Rows from block 4, named by matrix and row number. Rows with one number belong to one neuron. Each number is 500 + 40 x the weight over its row's rms, rounded and kept within 0 to 999. All counts start at 0. Numbers have three digits each. After the name is the row's rms in percent of the matrix's.
# fc1: MLP up (model.blocks.4.mlp.fc1.weight, 1152x192), inputs 0-95
# fc2: MLP down (model.blocks.4.mlp.fc2.weight, 192x1152, transposed), outputs 0-95
fc1.968 111:470544492466534525499478491501530504532534517561513437664474519471502501494511498490566532508520484463552489434512552524466476492441466481461481428555515556525538479558482536387502487451539486455533469544466512526500478528561506522493565438500461481549486525465619472527558517510548533468
fc2.968 111:481513427476466600483501552495508434460500479478487501508538501479468483502470557544477511539525497506456482543523532496512460489507464530483483539454468471503588476480550483530473461482450468542477475596472484470485519477508526509449507549517559511505563465569450507549543524470496510512
fc1.969 114:575519424506456570456525533462489391465472528577476487485539438493499509431401504468520506484524449515564502490531463489517525555450510449516489521421454474445517501459540453489505472471521551486457505550468484455543517555558582542520486489461520486498502530510519428506432450529493526519
fc2.969 116:462471467507597458522489496483546526522441499428550474478490532545472514424555493492504462526477525501511432490541478556485511500518525409558519479526473512609493480491525500489513512513483462505532540486502541510569473480498513423457566473540485472515505477493451508441370535473517503399
fc1.970 121:506426490469475468516503549585545514450568491521510532550556470512508464480488507483529519559451430481480540480497516455439502421549522526494558391443473527549474387517427537502544455521475524503561493472480483503489494580467487540529495505555542530548514509453533473496550490513530556555
fc2.970 120:522478442524548479519490519549538488485356545405460478514531469477434478540452503448466543526504479481522510469508494541483475455460533512488499508516467501523473547485501493478527524471543473505503548581482437548545544500560473428433526488501441501502525470453474483522598447479552535459
fc1.971 091:477482453519492553494458531504469488528495525451574481473471507504521476524454557522461507553438452500485567513530430497490420471547511451461514475450517497446511534528424483477491449561520510453509489517471467515530518549463567496455429520525564477474516463554457563445415419549492464497
fc2.971 077:469498455477486514544533514566505502436563485521396481528530459471525476488441491584573512528507526567492446523518472535491478458474498511484572430508500508489541498488542548427520501450462482465583474460515473509484509552506476492511549468434484548541433553493468416554617525481520507456
fc1.972 100:476497492426413506493472493477436464499518514538519504464506435459521450531482483483539487486531466466543483497520504520492490475478433487523502467512472595517447472512455567498536500463462503421596474501467473522548562494582475531530470528500470497528482504523529464616491503462509482511
fc2.972 137:447467510473451498543472482509536515519528552559536535570535513523520510519481496483483579469434517507516503474526467399517512507452525556553540508535494528454520554428468495446523482547618447491564520391489488520442473487489467524463511519526569515418453558504413524464465480595542472530
fc1.973 098:509441536520575518494467575534540447458596492495520521591495495509510510537411479525482524532484478460515497470513448541404545508449530460478537468501476492479448454514589509495535446442539527506487429487476507433477580504516449486491470487508496511449468504490533485533566504486495454480
fc2.973 086:444453397461461520502496493481550484490513499449450492532505417468522487460420522557515498478480503544522522518578489527503440532526529474495584581549553513506533535487532454492479515455476509450530536475561475453476505518548440468428520469474535482488523507527481469508536480446597399452
fc1.974 079:517453499563433527499506507488500547474551438460520481451456436513517486573496511495522516508512514543457571538525473587514447487516513443470457420524519540406540592524522539518447477447518485433501486557528456519548542481566495494438488529506587495508459505494464533585549492458477513530
fc2.974 048:484526457540502483474512534490506541514471501505453516456478458565534445460515465466474524532492476458469422463490513490463545578452498464432419507485498496547520379511497490530499501470464517515504482441492486507480525498470549508571436475531496519492515499496511540470488513438505564486
fc1.975 094:520467439446504530459505584532577512503514522517521550475426532514508530528504454534581500522545491481568531512518497539491507486451487501514537491482477517477433503472433544462514508488518388457532443564485514500534489530482439484480488489456575463514459425482518522496464489601495468495
fc2.975 099:510483499544458420488492515560511469464510517560537364552500486517514445496444522429562473508485488504557573521546456450471510532424501442553523530532453440512508485543541489542507420484540541485455453386512509501591520536503562518522506463532408494523489465522494496524461488498479532391
fc1.976 095:530489514468579494457472569496485433505504471506462502556489434502497439563531516469507465478520442519549469525518491534529558389557476494497543415471511463495529584518477504507503461451513524469548436563474486509498500513522497455487508423490447517551461489523554508504544458561471481459
fc2.976 096:502523594516451573546474481475544457513509456560468464530431471473513504445484467524454446488503484492450478520523546472469491474658477456510403487491497439446525492511595432516475492512456543455507515493483493597500544513447523511506524539526528516515515511486492510478524496519435398465
fc1.977 112:434508470452480483488414521500589535501536550492539499590553477435483500492507441461506518544444502486499485483518505482429504483496500565506522492490463518581440503504568533431480445525547446535573472523525484525474566492503503476481497472527509491453548502450528524457494520547426505494
fc2.977 108:526486543490532484490492496498518540529367485411488543454481533514489499492507475566474490511557551508519512534501562430499517538531481503380482447536511568536492420503526522483532550538524586520544546551509509411505531498454530464561485542486550546533442473546505559516527460455596572499
fc1.978 095:533564540501473535510506475468464433503563510529535441533517503539562453487470492436485534471497503433586546521517494524456455547500436507508505555477543543473482462532427508467481454567530465471590479514530520483555533566539527540444497462494491554534453505517557482455494522449562485489
fc2.978 081:485479479478542442512490470543535578507456535454434527563464481535497504526544577507543486504497476536513554456476491481555466500469491472487577439542488478555447509516516526470514572451563486516464450508480489579475493562557486514461467465495478495515466539527470441515492545535483542525
fc1.979 120:521494512430427477451530461508521472486493511443438510484542497484506438479481478508544515508522538447520440460469462520548502504514467511490459586524509506545500484463490597473514494501478477486524486540478494495511506520525547465507520420540528501468457449504484434464606422394479517510
fc2.979 112:428516501473445531528520493520474492488494495582572495477465472617525504444515538538506493434493477496525530545527510487488485498541482477528552452510534422447548502500477454501473461470511480443525506525569489501477460505472459503418541508481516554473482614530519511574433499627528526495
fc1.980 111:436527503535435541501534594535514460492546510536483555595500430510552458488481417475511541483480462491476517534524493487504495466481495539533557457412510534429521357504506466497492474552538494501520532472514472425490552596512443486502448543460555524475524514525434524483564510457468465544
fc2.980 113:491464493502555479559439499519459422556475511416519464485505507510508489481484505524472530517449552533507544520480451465486495518496530403501490505499429432536479542460502484529544551416459481528496524473462428520552543432467423514433468496481510499483411495559423509551532469551495422485
fc1.981 109:454469530481510492473476610534563450413523516557489524535528493502502486520443526467450515455509587524498509457515499568460579511535517502460520491508408536509465445483561489505511441427564457487513448510458496450476520510453454470522545398512491512483457449504485501563599512525524482499
fc2.981 107:497460505528497505599529447444515474500583501548554486578488588467546538432485476463534466543512415512494581497493501395468494475487608492430492430521460488542485523465512516435504470485486503504494480512540524555508446520499531521530546557506531527421442522531482474564515513519414403507
fc1.982 103:441481468483509473486530488504531556428497509543520522485551510507521482492459476474550506479508485454512647431421456489526579494468502550476487501448410558550437502422528571510503476464547464464544427483422460526572487472525459547504521505563512536484447488491469480513549498502491462492
fc2.982 115:512506503489450493554488486483497473494533510567457465474508449460576462571512455519500447496477491528456532444537535455554490528531485503506499480466472456516497532509476476520489497489419467414439498428510394463493494482494444547463484512552485559523426487481486541443461500539459477510
fc1.983 098:518465507547513548527510486500484436451497512520492478470509526565529466538500395471526501462576462446554562547495525516507522493494488540465546514464540546443481429539565545485518488438501474457498516488544530432493534525485526537467486480473443537516508496551561478506529489393570547544
fc2.983 091:420595481482443483496495503514522551455484506502533540576503450551498518581432511478478488535515482531511478527519465459473463541484510524492539524526534450406501568457548496462504496496518464559495465428519451528491468409464440562549550485523551517505504513488529491517484514559563474479
fc1.984 079:538562519462489441472513466507555496435538554479467459451455450461525524413516487496527507492581438505581513482492435458506500444506473498535506519433476529461479533491512601458500511494459526404508447553448459475565534515553460488427434465522508452549520501490581432615506557481496471529
fc2.984 077:461491482457551502517509462491481548509443519483570523536500561570513502540514450518460564497488561463494491537537495496555512553481535474553491529536468460537440460516588497455498544599436497489519510449480508487514496491455494449504442467541525491485514517450540562500477624516438444484
fc1.985 070:445513460518494502443505512510524491518503497451552523609478476362501480485531503438578513512548440497533502502498461554476493445501453526539512523507548554557528439522511463471446442536503497528509402540513512507484517557514499501488465481435526542513521464516478530515561530484451440546
fc2.985 040:518583555505433496509482512517480465558502487519445436479517479552497526482568469559477513524500517477530528548515505474504504478506509527488424520535510414428519515479523481468512515550456495472502499488516499393582516476447488484536473605477518531472468434504501576546383471453572568494
fc1.986 098:550492404501461516445549524530466551481497563568476578498576471477467465499490482493489496529566525504544475442487464432524533470521517498534500410479428484484492467447455549452560439428490503497479508582437506508525467578499484409527486503465479502482469495461562517579570485409450473420
fc2.986 080:471466508461465417471547481488466465498464475432457535497561523506450497549490428555544519554589515549480516469490534451495508494477564462462534433503482464523494499433496522481492469464405521563526524531484488497540494449516424521498544508535503427460495510562521441535502488508578475551
fc1.987 106:399486536497603487448421465477542509473488523458537493502505531464545452450496450449506530489499530474523452496521464545541523429525481506524466485482492494589539529497454577528552476452507412478531461475471535510491468469539518513453517475558493552507471497502490476513526542467457453397
fc2.987 097:529419504524502530461552502416568520481571522516475472546484459521550542520460524538529531446472455502518479472591542473530548500496447559586528504532470517457503574524559518482456508477518543428569476483505498507521506515547555543490466462514546515544478524520494389483619541576522456558
fc1.988 105:449484516535489575538500595475457434498464505501494550513529463430534454516532469456509511536510425473452441514576525590475478491536459537445455518494526491483495468499437517527512451482499499495512519468494526467456591560489477434523461435512510543536509513561551481515573435525511527516
fc2.988 100:531450526473533495522465463498517501482541506480545586495479462525506527459499485612471527539539520552472472509498484492527452420528522463498566520441483439460473434503586496473506511579481444479521415577514484463515505410452460431448520459587501489522468441507481485484510595530569431426
fc1.989 099:518385562453529473542480499513503525506476513567496489522472535458442515520446474415502501469555514470519508449539524489522512500471488448438575528567470524512494435518432467450474458515516495498559486495461475465540606458528420426535478457540505501527444496558456559485598491447489462483
fc2.989 090:520563494535442465464483506456578560553490458459503427506464502447475531527474476508515478475490540541496567490503571530447484509539514507487528528557510549498526491564513463537462546480528508499492473480525440543514554517476569526410528567555499458519503439572451542578537605487406486440
fc1.990 119:510510441469476593433480551510553519504604532461496491577497485447499480535424454476527496530512544510549568458518488518470482423496501520489550491514541522409491466486514470458522544528526497508521419586490469467497529620487529472513492501527479515533434414469541448526586428495466515457
fc2.990 091:426513480481560444475493455562460445476396507523471487418473445529515472440524507479501509439503496502477515497511518605532499492501443455520500479462513505505514554494486501520469500422490495467535513528503491526439486425530415556429482406454511514516520560461482538510450527540530492509
fc1.991 115:487491528506503540484494496546535483432601610526554505512540489436568516533439484535524509494485487456547508467524423482576503477451447580483597484465445580412466442413540523436560497473464504437499483549482531461515514515570494539440448542483499492532524531475500510524502494529611540502
fc2.991 117:552509419511565426595504519533529479500482503503541477509483474443460551438481581512507489493478508508497440488474499537473506497527538484484526498481518480582509456511415487531515533495521462529446407491489464539516444477465479474516548410545492472495574464521584497504580462502480533497
fc1.992 088:493529506481484555475536515549517565472617524426512530556482477481498510479419517439501518598457481503496569516504444531478474494513481501505487456477441498506503546472429510523512481532426433487537418515461478503499523600458515452469510510523481503473425494536539551457503510500515527372
fc2.992 074:503487431501531474531507521504528410513477456466579537515489488487533509394509512501522489534527371526494507521534503508489500498523550519430562548558518511568488610452519534483458516547489515511526536514535502501534488495419486429575569458482498530486486496507424493583561510517527443523
fc1.993 060:442515470502477467531459515486539525472469452505477469526461520503529483544496457494456487482472455536417517452508470468542514441475459497521475419454492523468460527529434519496514507494503556488456450529450505481514501569510569611489474502511558551479541429483502607475592469542485529501
fc2.993 044:562502484482497544458494511490480516577491489509418499532517472492498490427545528478481477537460530501516451521544515457491489475523552541472418559461493482491545494491385487460503563496511513492546496582505475497557510475472564514515486520467481522480475440460554485509394562431498581468
fc1.994 136:511481480501442545451498483550534489503536513606546508539552488439508482504525489497494515518477466479518543427508526594492580453479489506432473433479411560504497463475528559432508501460579433487506486496444458546450531519512423565409546445489522505491464486460483507511552571559501505487
fc2.994 129:560467524548568502480471492540525504487592540539518399550541511416565561496487481465516588459477513472558530467448452455487523510396540514474512512542492493513503506500532485487526436469525496467457466504502496561511433552575520529513473525478446510489441495449491497497563423525472555479
fc1.995 107:498486557449496458438480491523538467455534519518453558567532473538506485476458474501491479480531456507496523492473504462457522526494446414525587559515502450464502564460444515509487419510488511512552391570546447471501461536501519488515484488537501546516470484515476498522538483493576499441
fc2.995 120:542451498548468564504522482529515493428454493529544549473440502509474509467525472549542475522530410543483446478492567498519470532536465547450482506485574479569416449506539531510431453431495516463521529503521523542528499469452566479523500521495521504535540462500455542532557434544569468491
fc1.996 112:477507532486499546489457497515521507423505529560565526528546529456545513513432489471484533469520519464545547422483497484467578534484480514468470530490411567464476514452546555494516526454553505494480434575485447505483516470526517532479455352444447529556510469487536491537536482535500529566
fc2.996 136:508480427506527470523503493400519455485538468535537464473497510452539471520483510495531495497441523483439478512513513520526486497506458531447527499506507521541511462530387492509503541487500491510466554446563539486491479488524498497435455545387595544457472487479520483518555430476492489473
fc1.997 111:461512422463528501520534508497502507494530496522544436504503452507503494449520469506550554528533449506608530502470461434499508535462480542520501485516486500521476524500444574442555526508522467476470519474493538552504503548573557548412527531477501497463522530468447437612541499517532505406
fc2.997 110:558471530506474501473477514542568475471430540466377547485509488445464516472521457466558511425526511528425472507539518497510476452521505553472498413538516565456501498474587505522527468426482491459507467577499489500473515405545513477514517451579537487515464543557495495495528536539481507544
fc1.998 096:459505505491340505495466503476495553528556550513554485515491471390509530564498508512491492558484511516478508490525513572459476515499509448471486475558487542558482488470464510420460482517500525456533472527472446525516524573547444460491535484493477506533426510472506478507625465475531531531
fc2.998 117:429493490492529520557505566523521519531541464484507460529496505498449496525450465500504489512428482521453586498524565479486479450538484525520500500522495535502490427500629527492494499542538528561501495454488519491506521585510561528605519587557503546530460451485482548503538593561520446529
fc1.999 088:508491445497540512521464534517549551507624551515471463576483462496501531483489497484485519511429431478527588483418510500510532465437436466531591489470530523504479529503509505465522528495545492514443437480488475446473566504548547518548510406444459536516499487499544413496588440603466446537
fc2.999 049:518510439523577496426510478516487401481438501410585490466534489423532495526548497485484545482554493487421452475527554466535489405485482497456501548507477485423536465505568449529519495486500484475506508561512517495444501360538528478479487449476494499485537488456478491467456522470422517450
fc1.1000 110:419484487475502516422531453505550515518623534510508519548464481519543421514416368483518576525464516482478534512545527482464529569428496489491542479396468523398486480498478470560546469518512493503460518462513506507490581514498486537466539528514477566451532515509404462493496486448547456482
fc2.1000 127:513566494494545418472458552532492522524593539491442497539518506496486533384442548544511477497473481476530520440479526568511495438508497490574524500465527438494498519494540489521486557501511507512403481479496506511442477605486533563500512530473476515510492491510537494517507475517455510454
fc1.1001 036:529509459520430565465510493460514507569520530553519482493557590491488422513460529457528565481483535527430461474515498435477509511437494538425486525535534528559506513523541539462525503578444544419512511483512475465474427473474491472490434473516569508534549492479482439511470506511501474518
fc2.1001 016:544464480525530481552525481545461507555489527488521511547481487498491425441496533451490476540589485478514511450535449474545549485474475445505421430415442568575458517463466481478474542523475528478465512499453416500571437486436482503569453428506534548509473436476504468525463470546473544435
fc1.1002 105:522415500496506529501477560476541519510555521538616521536482517473511501457476539505456513477483482532555499483463435508500557475467504527475538463457469555426517458492482447489471460514555492483489480560510535460539469429510476509511469514458456480509511509572432502604646436539550530527
fc2.1002 091:493499608501489465392525487476476536506547481479567517434499483531485522431549425540509476506479432520518579511519522464519502501522518504542524482454537464510498440511432463504471493540472490491531573495526452456504449438438423467518412450598517485499446475498506438553481454488549470564
fc1.1003 121:476505470483495474473473462519549481451509532589392498464470499512566430508480398476528521488473496472471470484498490459500567538469443500508463480472493556504460495479521539516478501445514516465487455545490499527524511556531453446436463480441478555518521508524494503552573519464587455468
fc2.1003 120:482536456486509486502535536530455542394476564493527493548520467545414477404534594512491491575430435553504466462483456616501468493455541507503529482457473522485525551417530461526468520413527501540386474447500467537446436453505446490468558520545535476454554483459482492455465405511469494514
fc1.1004 073:478524460501497466470509539555538437468556521463494521476502435446500481519502505484500521490549485457476532477499483526499510483446468488458557459501482553558467494529535528488494437484492467487558522488524425542472538533544501473440538443517488500490469509557512455551546481412512493459
fc2.1004 060:477484466482488526471522508571517467478553526484544524529522444444511481444480487436549514534565482498504476484529535552495530470466485501491511415468455509534477471495429525456511447487555461474510445630484438494548502591517473470492531413476457507509508464512518426501586462455471526453
fc1.1005 125:473487431465459539527533469495517478465446534578447547528507458475467452471479516454467523526568449482512486493491509426436516513469500502479494499526439470509405486470495512451504405476474541535569471545463454502451508592527409556493483425590484489496523510441498496493531463487502534455
fc2.1005 150:500511517524478530394546528500487527503589467488580445617475453473518499527406476495522517517539514506516522479554512567506491471461499533456561460474488516466570494512456489530484546462491508449478463503542469530468537479525551508460466525449467470493505474425532564511519461506501546408
fc1.1006 117:460488507524431564449510531495613514480476526577488532498521487529549453536540374455511497456505533461469570491547505508547504531475457451512535510480449491484451443479500562516542495477583453502493510488478480399491485530536488496389549487437505555453504507523510509438544511433476471480
fc2.1006 115:511444469543446504473536511519491489545480498444477453399524499567554509530520497473501477450486520497534587440534473487520489502415568524509560540470431546470551458491503508535501530461505431492469484560464504497526519514481484556399465585520499491416490522534489579493419528507510576565
fc1.1007 108:530482552475553473420460533528530471462453498477506553484522425485519470503484430428472521520518527506487480496519508557475520435542503424461482463450483471480478511461479553482511484489541440484562376591475443512539486454506453497564548463526457548542542383536486512442515497465555507509
fc2.1007 109:402491505552455527532490587508506495496489465456592490492495510529516569466534498558457434487490465491552490521475427558506512578487486536559462527491550474510590488524512509513506493547487512534467511437473543409510475470482623437473457509433562476503559470528538506570526520494471506398
fc1.1008 081:446518474531490495475464492474528469528510482559533496544479465440460474511547434395558497474556509480464497486507531517538477523466467417466497479498476491479499392511502507513463524470506493437564441516483517515522541551490467425501510464465478562543494466527474531557596516412493426555
fc2.1008 058:501546549519472364462492495523546498532506516520455428576503443621502523541518353507513533466482402522529557544547488446444529514457508513572551531530502456466455485521557501483493458513486527461547519528507439454549503486525486557538475495576515484482493491515447512509454534547552558474
fc1.1009 098:530486453485525545506496548461460404509521544484488521522549493481490463515431483451458496489582503469594491490578463551421501475507516529529501557534510580535402516480578519452493455477508549437475518597466488445559579573531477459523496446541500492524471483514511516501512418463508497505
fc2.1009 093:475496510492504487470476535508543518534509536516579489476506474390585535469571405479486509489482548535526551466551510475520571485475464506520465491530475589448508494489571508469484532551539554475555472562465478517552572530407482502603474485495490544561483522470480491513494598557540517498
fc1.1010 035:512551450466504518475552503410470485498514427458528527478508475458492545515475445502479534445469519501553463431502443493424428450527568532553461474512464548520480498534489450541547510445470506512532486540530522539507472518511548529529530427485452517571459573484500473504447494516549478542
fc2.1010 019:543424444450583555510498460510500527539514477451517444430468508576549458430535516540533514463500575497512431504502486569491473528513541495482421354549490553462482460511496529545546534457522481533476470596487541448490518487439552549468505500473480544526513505491482429484514458459508529533
fc1.1011 113:459490470505481546495495509489565471471431530489552537564502515509542499520476470494515542500551521443533505429474479561495528495374504466478476459467413551517515410435531494466557483483565501449474521536450497510474547530566521510498487434500514491483484499554534454551483527456459555491
fc2.1011 116:519500422492507462425483501481490534500563468511449457476456394589550439530509430467496501442496564521540474582485485480558482558468490499494530519445531527505521531534598568513452520536447463435444482481514430506516514452430593473480499534486474502507456481513440585497497477473520477505
fc1.1012 095:538465512470444512494466482539478476484573493510500515616546459500505490538420517525500470531477515480462486495513500503462469515512449501496517544508463448370509401471535488486505493511541454540500429475474484454549513521500422488462513547488531538500530490565468531433517517407564489555
fc2.1012 091:498415522502545522558509569567541468469535523558510507539473531479527493448506549466462534510519458455481538515512460582515500468470497465526544487477513486503514507488480550522513473541496482461508535492469464408501474494510660450500505503526576537515497481524461515521551469563566448514
fc1.1013 082:549524486458426558522438531476517551523426484565515489511447444438543505583543414486486524465525522526542531446542532485490510474531510553477535494481490570525397463530481577430509508544579514477510466528540497482579600546495517465532497530540470488480502460492498518555600466508479440517
fc2.1013 089:490556485496469539480500546481493550479530523461394521570485495548486545550530431573446504488423621529494537506536443474497525576514518543546501488494499524429453532514584503479525481485495502506522548471470478414497537484492497527464463525577565498484561552567533488533448546551501504524
fc1.1014 109:470461429531520485523510535476512464461474517557538507605510459562495490569418491441531541520539464491538488511504514525432547452481533472532477486503444467536508601464507463482488428502551525461478494456481500458516529470511499470476533441551467517483485530513514507504482554523484514436
fc2.1014 116:467508397514508487534545520446517501596526474583453452498500508466520485499534485509546541481519539510487501524488521395547485519496445510428460450534504499543443478518595536538470483461481531499475530490492509518503545545523445571501529507415485541533461475556490556597539459541446529503
fc1.1015 121:505557487464532512533484558544510505428502508525565582502575522583572487494556520471469534556491428435509528534556493515531502469516489517471519443400503477526520428445481536487514400462440456407528564508494518512590503489495467447486545481442545545510439524545552548512495542443490492506
fc2.1015 128:502454493526570480499476533479511409479465536505598496510531523493468472487509530559504564518508572511512502451461444546495534454497535464515569565567464528508480540409493542531487505486494491499553467496447575546483514497475459465404583485572486487473473450535478491528439412519499492438
fc1.1016 115:413434405520485533490553526497527497498484498541502503538469504443503515533515440495573487506586458539449515452489531538453521532463557498445538538518522487579447457518476522478501499452566433517530520480529459522499479521515498514479567479549419480491393519503517471603538447381527489500
fc2.1016 113:456534440506448514516551531496496597534528456521496493528510562533477580558418583607531500524444472507477510498487507530474466510530516568489504473538545523498548462512487488533483546546512480580500496488503520421459415520516471570484551498439499485471613501474490488491535511495540500574
fc1.1017 125:447511423499475482473521540502546505482419517556526475549474486455530488533446407424516537497499584500474502461546509499498553473411482541500522459400488602455529485495484539477511545490618434457518508520523500509488578469477521524502514478460522495472517480424541479512556509535541513493
fc2.1017 136:483555532449468519540499527482458564472556556493480591441523477476498474425467518507532547518559517510533643481515479481464530534504515488511444520443458464514454480498432534542490481480476506515500498474446434508564534566476416470455430533470494505511506548553552557575455444479491463474
fc1.1018 066:506549542507533465490479526489477466448598553526463567527502527538453525446544543451483473538575488526550503478534507531488521507524481438498540444468503477521508512498374459489516486546531530543508526583505475445505482468493472445470523536420462523530497488549493531507541526459502462563
fc2.1018 029:455479448529472556547512527517524556498532517561559471544503514465570541499469502507496544484481468515500518506497526577497446480472502483518420593512501414483508506503528497523488561481525538443497482475525502567470508530470535509518508537670537512482449527461512491477477463524443596501
fc1.1019 121:465443442532546490494500577463468487454527461549539471535469505477537510545417411496541504471505531510480533530584491534545480500526488448525536442466488485481535497504496497557505518493517510484460468487545521463514500565553427515451529587471549527508476515563527512518471479548475501428
fc2.1019 120:482448461500411421484552514462504460487417494544510507474513461569521517470533627495510453476494493508540529538489447493496511597464501510526508543447538457546524599459480512529500473507484478441482468445517471548525420431517483545450540475557512541488458494498464533543498480541539510549
fc1.1020 087:491564491532510508522527509546564499466541533531423578582524509474470538465509476438563519520569448503558493502506466515420462533450491476476578486514531523483491482533416501460475436545536528523459484492482444483456519569543524481483522507455507462498559517439475549520641433431551461559
fc2.1020 077:438451514491522586468478515535485481510564508489613468564501451478475520518564506484489517469484463495486470468485508519524495533496482477518428510580495494475476475513576582531461471478524527498551472580477533504542511614484487492516521526478481448527449492516478501498433507558548555467
fc1.1021 078:518492431501445500480440553526502526456439542503610476536502485524535490537465436485532465517535445522551521515542482550458488523446532446512475428511448540467485526529407505471477441511515540432468490462471514505572551444541471462476495500537505479492434473592507519581505548537472427424
fc2.1021 047:552544528490534444537496538524551522495486546470502455516545507507472514436518475522552464490498510494552511483495535536481537489468514511493497466531480478466549430549436533452524508463540522567510525628480552470559522516624510473531463543460505485476466478513550395583483550547492503517
fc1.1022 077:508472439482514501464485528475486462547442474523416497427471506552509528489452495487477487491533466492491505464466538465532510503474464498459503512467448478528561432543556491484558463499522429479554468581516490456505473561514524527497467471503406529506446478529574386543458468432540584479
fc2.1022 056:476554458504476490530489489510445606546422536523494478556508526564459508506538534465456559528446490471501446484435448642554497474463502517489467461551509525492546520502463503468516513459511503534450512507495535596506422448468442509483527548455463472474490522556509559545527511526468508485
fc1.1023 088:472488370489495520537523538490520475497426502525528563485494506483484495507441474473530558524465553503483518523543468481502500467468516455498476487490472488500508374526460550466525496496520462441512540485462533409534547511454535485495429518526536518486542515553531506468530540446546469475
fc2.1023 071:474529499512547476440478565509401477480500519469506548449493470518469481524474470428483503534476481501494519500566502584521490530487495474499494399456511452566460567469458501489509517425493452514499492469490430493548510401502454425521515371434494531499521499459483488482538388556474471502
fc1.1024 116:484486574459446579473513489516555521513538561470506499504483543481483484579464500517496545490478536462520458501527505436577482412470472567506566496469486531441471503479523522446486570543543453442576484550513538485467513488504345505487548549454535460479454494466512460452504496561604485482
fc2.1024 107:493525468492574466538523465510491522491394487485582551468506478516505458413505561416501423513491475523503542507471491595490494542534535427504506510492500409581537449516541481486506488481512496504468508416511493491530478475497560396515552394530472504543539453483507508471501486406413498523
fc1.1025 092:456542516519452503493462584526519519519523533529562543460523548532496497510434485477476502528529506454553513520505515556459562468476463501359590503458500538577460518492440501458498510509512470474569493558476451513512541477479463560483538448464490494530416465546609476524475504555493541510
fc2.1025 069:550494493510543466529535424424490541500490519516434473437517512459533493458493492461507534474487500520518510541438438463504538473488505543433551593534443496640491543508523516511506463514491537544488510497494484541483466488490605538443486511417436492478459518524469438479491429446482565568
fc1.1026 084:427507439474446517522478496467516484504368507511423479534496539544510431559451473477481486491484448450479586510504516476450535559501497445455535508491522495498538488549424577501520523492491484468563543458524468421492572527487571533475464464504525516521442462498543494528504472381611507470
fc2.1026 071:530638562450466469539464456517507500489597524532512512506514479502471493439438478595504534533507523515497562514527473562488496472523498551538520559463471461568485539470475510469526484540442470482515519557494453582588520562476477479458502591434493509496487460532534539574453486548458441492
fc1.1027 110:481562512465405560454437536594458543424553479562480512547500443502510456514502437495483477481508551518495538514507480576488497514531422457527482449464488458541482450507494524470499434462441445470513490504464470457566550562491530441440469452471457513524463441577624505541491533457507497405
fc2.1027 095:499514513514524585534457513563510419480503545467539463512525485421505476460489480506460558516514533489514456504464438557485523484430498500529453501450459497545487500527487485491556458552531467487438478530477482490551512548520506405435489501460448482521553460503483490501591468393463543394
fc1.1028 105:453538508456477542483491497516525470469448584524523514532557517506500460409527503459473545570526519497532480449515417503441607467439545515534570529457378526542515467448470520469580473427538515483503490500398490483509502528532491479519544451469492483517502462590491424534465533487474465494
fc2.1028 110:493516550466497499510470469453499494476536501547469429551449499530535510611488389538480464462416513531491451504500493482518518542491470585578497533540497460454485551527537450451528523547473453491511454438476449486443506428489476550489410517534540478480486495482495505453503502608582477524
fc1.1029 103:458464484440474476400512482534527470500517496480486535521489427571477438555468450482483494464527470512565541518512533474514479505478466439544513514473474574454493441525497532430478478518554484516541468585485525439443586577505539402487463524475412537521521481474474505473552429508557539442
fc2.1029 118:433525565511475474522454468451510547434509498551484492467557485533517460532515491478456476511440532511477513500484487458491490487524524461443468539511505462513516572479448418508506416510504523504453563454545508535487426448492497546544536542553473521448491514461545506456480476487518525556
fc1.1030 108:436470442515428463508465548554529454433489503546505466558511499555464504457462464484553557544540452489575493453498463557425524492474550452454497486493471541512464501462507554510479440431498464462552454467482518501501496478495439438466541421481497491502489462535563489588526526551443461429
fc2.1030 103:499463552530549555488520532456520414481533535513615479508515499384584532385480535438511496554475456498495477445536490525496518460530516516437472428491520529473527557462485506486480523440525511412464466538522529518464485552454507540503488505455552522507471461523577468468460377533383494527
fc1.1031 103:523502544507458480518487496506529417465467470561490508526496479493562399503420453400459556503514503497509531534568520470481546474520537484471599447447515507524552501540450484451543506517485463498528511503558478486453523502458501498549494498492515555540486533464572490445557517469558428487
fc2.1031 117:473493481476387435498540482505483487507532548549425496444485498507464532505597461581539497499440562497524578464459467509546528520548494620563557553450504499477497520469484549531516515466502487476440560481475520531504527419478481574429448544508507459481619544492515509594482485528500511562
fc1.1032 109:499516420502491508509482524493548495507437545495470584497553511436505470423506474450517530554499424457486453474541501456488496514506528487522496520447472480525448435469459494453561469453479480489532513552465521510554589545461464456557452457512548499520509507455624485552552483507441545427
fc2.1032 121:487496526524498524515516481604426530481554545503529519466466513523412523520442529509469525565503555538456536487493491558477481549451515466496519431467457497513499464509496448549518428471497497481452552484480493521493516473524510485427481501494444440490544520427500461476407427536539478448
fc1.1033 122:540456499518525493517479520510523467479524536559495535529530510557513500506402450485540585512481551521505576511476515528447515388513492543479524504486480435558493538525487534499551478529531460505517470495531520460557487579508607529494513534524480489481425471529572440507489529565453539468
fc2.1033 096:483489589579447456511468510483489511463584499526551521430486527527566467529511502523545470492471476486550441540453484505534520534531485519450511541435531504491522510476429515568486510481450444481533463447517499501504419386503529470476497458483527528476502498531515515470478441566584550483
fc1.1034 112:422505496495461571504505605499560550487473510546551525550541493526513435495408468426506593494477489464450560500557444560474500542465503515447535537434501516480493435479510497563530494541530430476492534455459448492529490532475482520406524549436512499460482460518480431456493454501445442501
fc2.1034 109:442504504430495517536545451489441416570548487441479552464481509510523504510502487506499468496534467473424561457463498453570469489508467488522501523481494502472534442526505492515514452536427457513483573528488527479443446489526386503390440533392516462463545582506497478495461474488579473509
fc1.1035 123:452472512503543572476500443497505515520477528504558494492497448554523448501463425452532538501489490469557538497507447495524480503440495498550493511514480459467535477474507513456525464510480505503476487531469505459558471539598558498411453492519481496466531521515437483481440515418542475430
fc2.1035 124:534499484507548466435474504512528493518439491547414442495491502458457483479505510513496461473501513484516369488494555510529585527509476566464389542499495569542443523500416511537469493538488512490555484520495522550521521515473494487627537473510494483518500429492497498481584481533467541484
fc1.1036 107:402516475463535532476497433542444470558558521498607555483495519501528481456472449443527541479488510512514527413497553539467516402452471532526512425453478590486486508547508490516490499526576534526501526590507475504481507568490541514464528534521443534497463487533427464544500480450485526540
fc2.1036 110:578453528499491513478545433479476490519528499539452510470519452404472517602434560515496499449507573485513462471524480502528529487484473570545511512554507464477552417533519426512526501506485534567513493498487550487537441571524428507481395502510534451502489494477526493475484523444523574477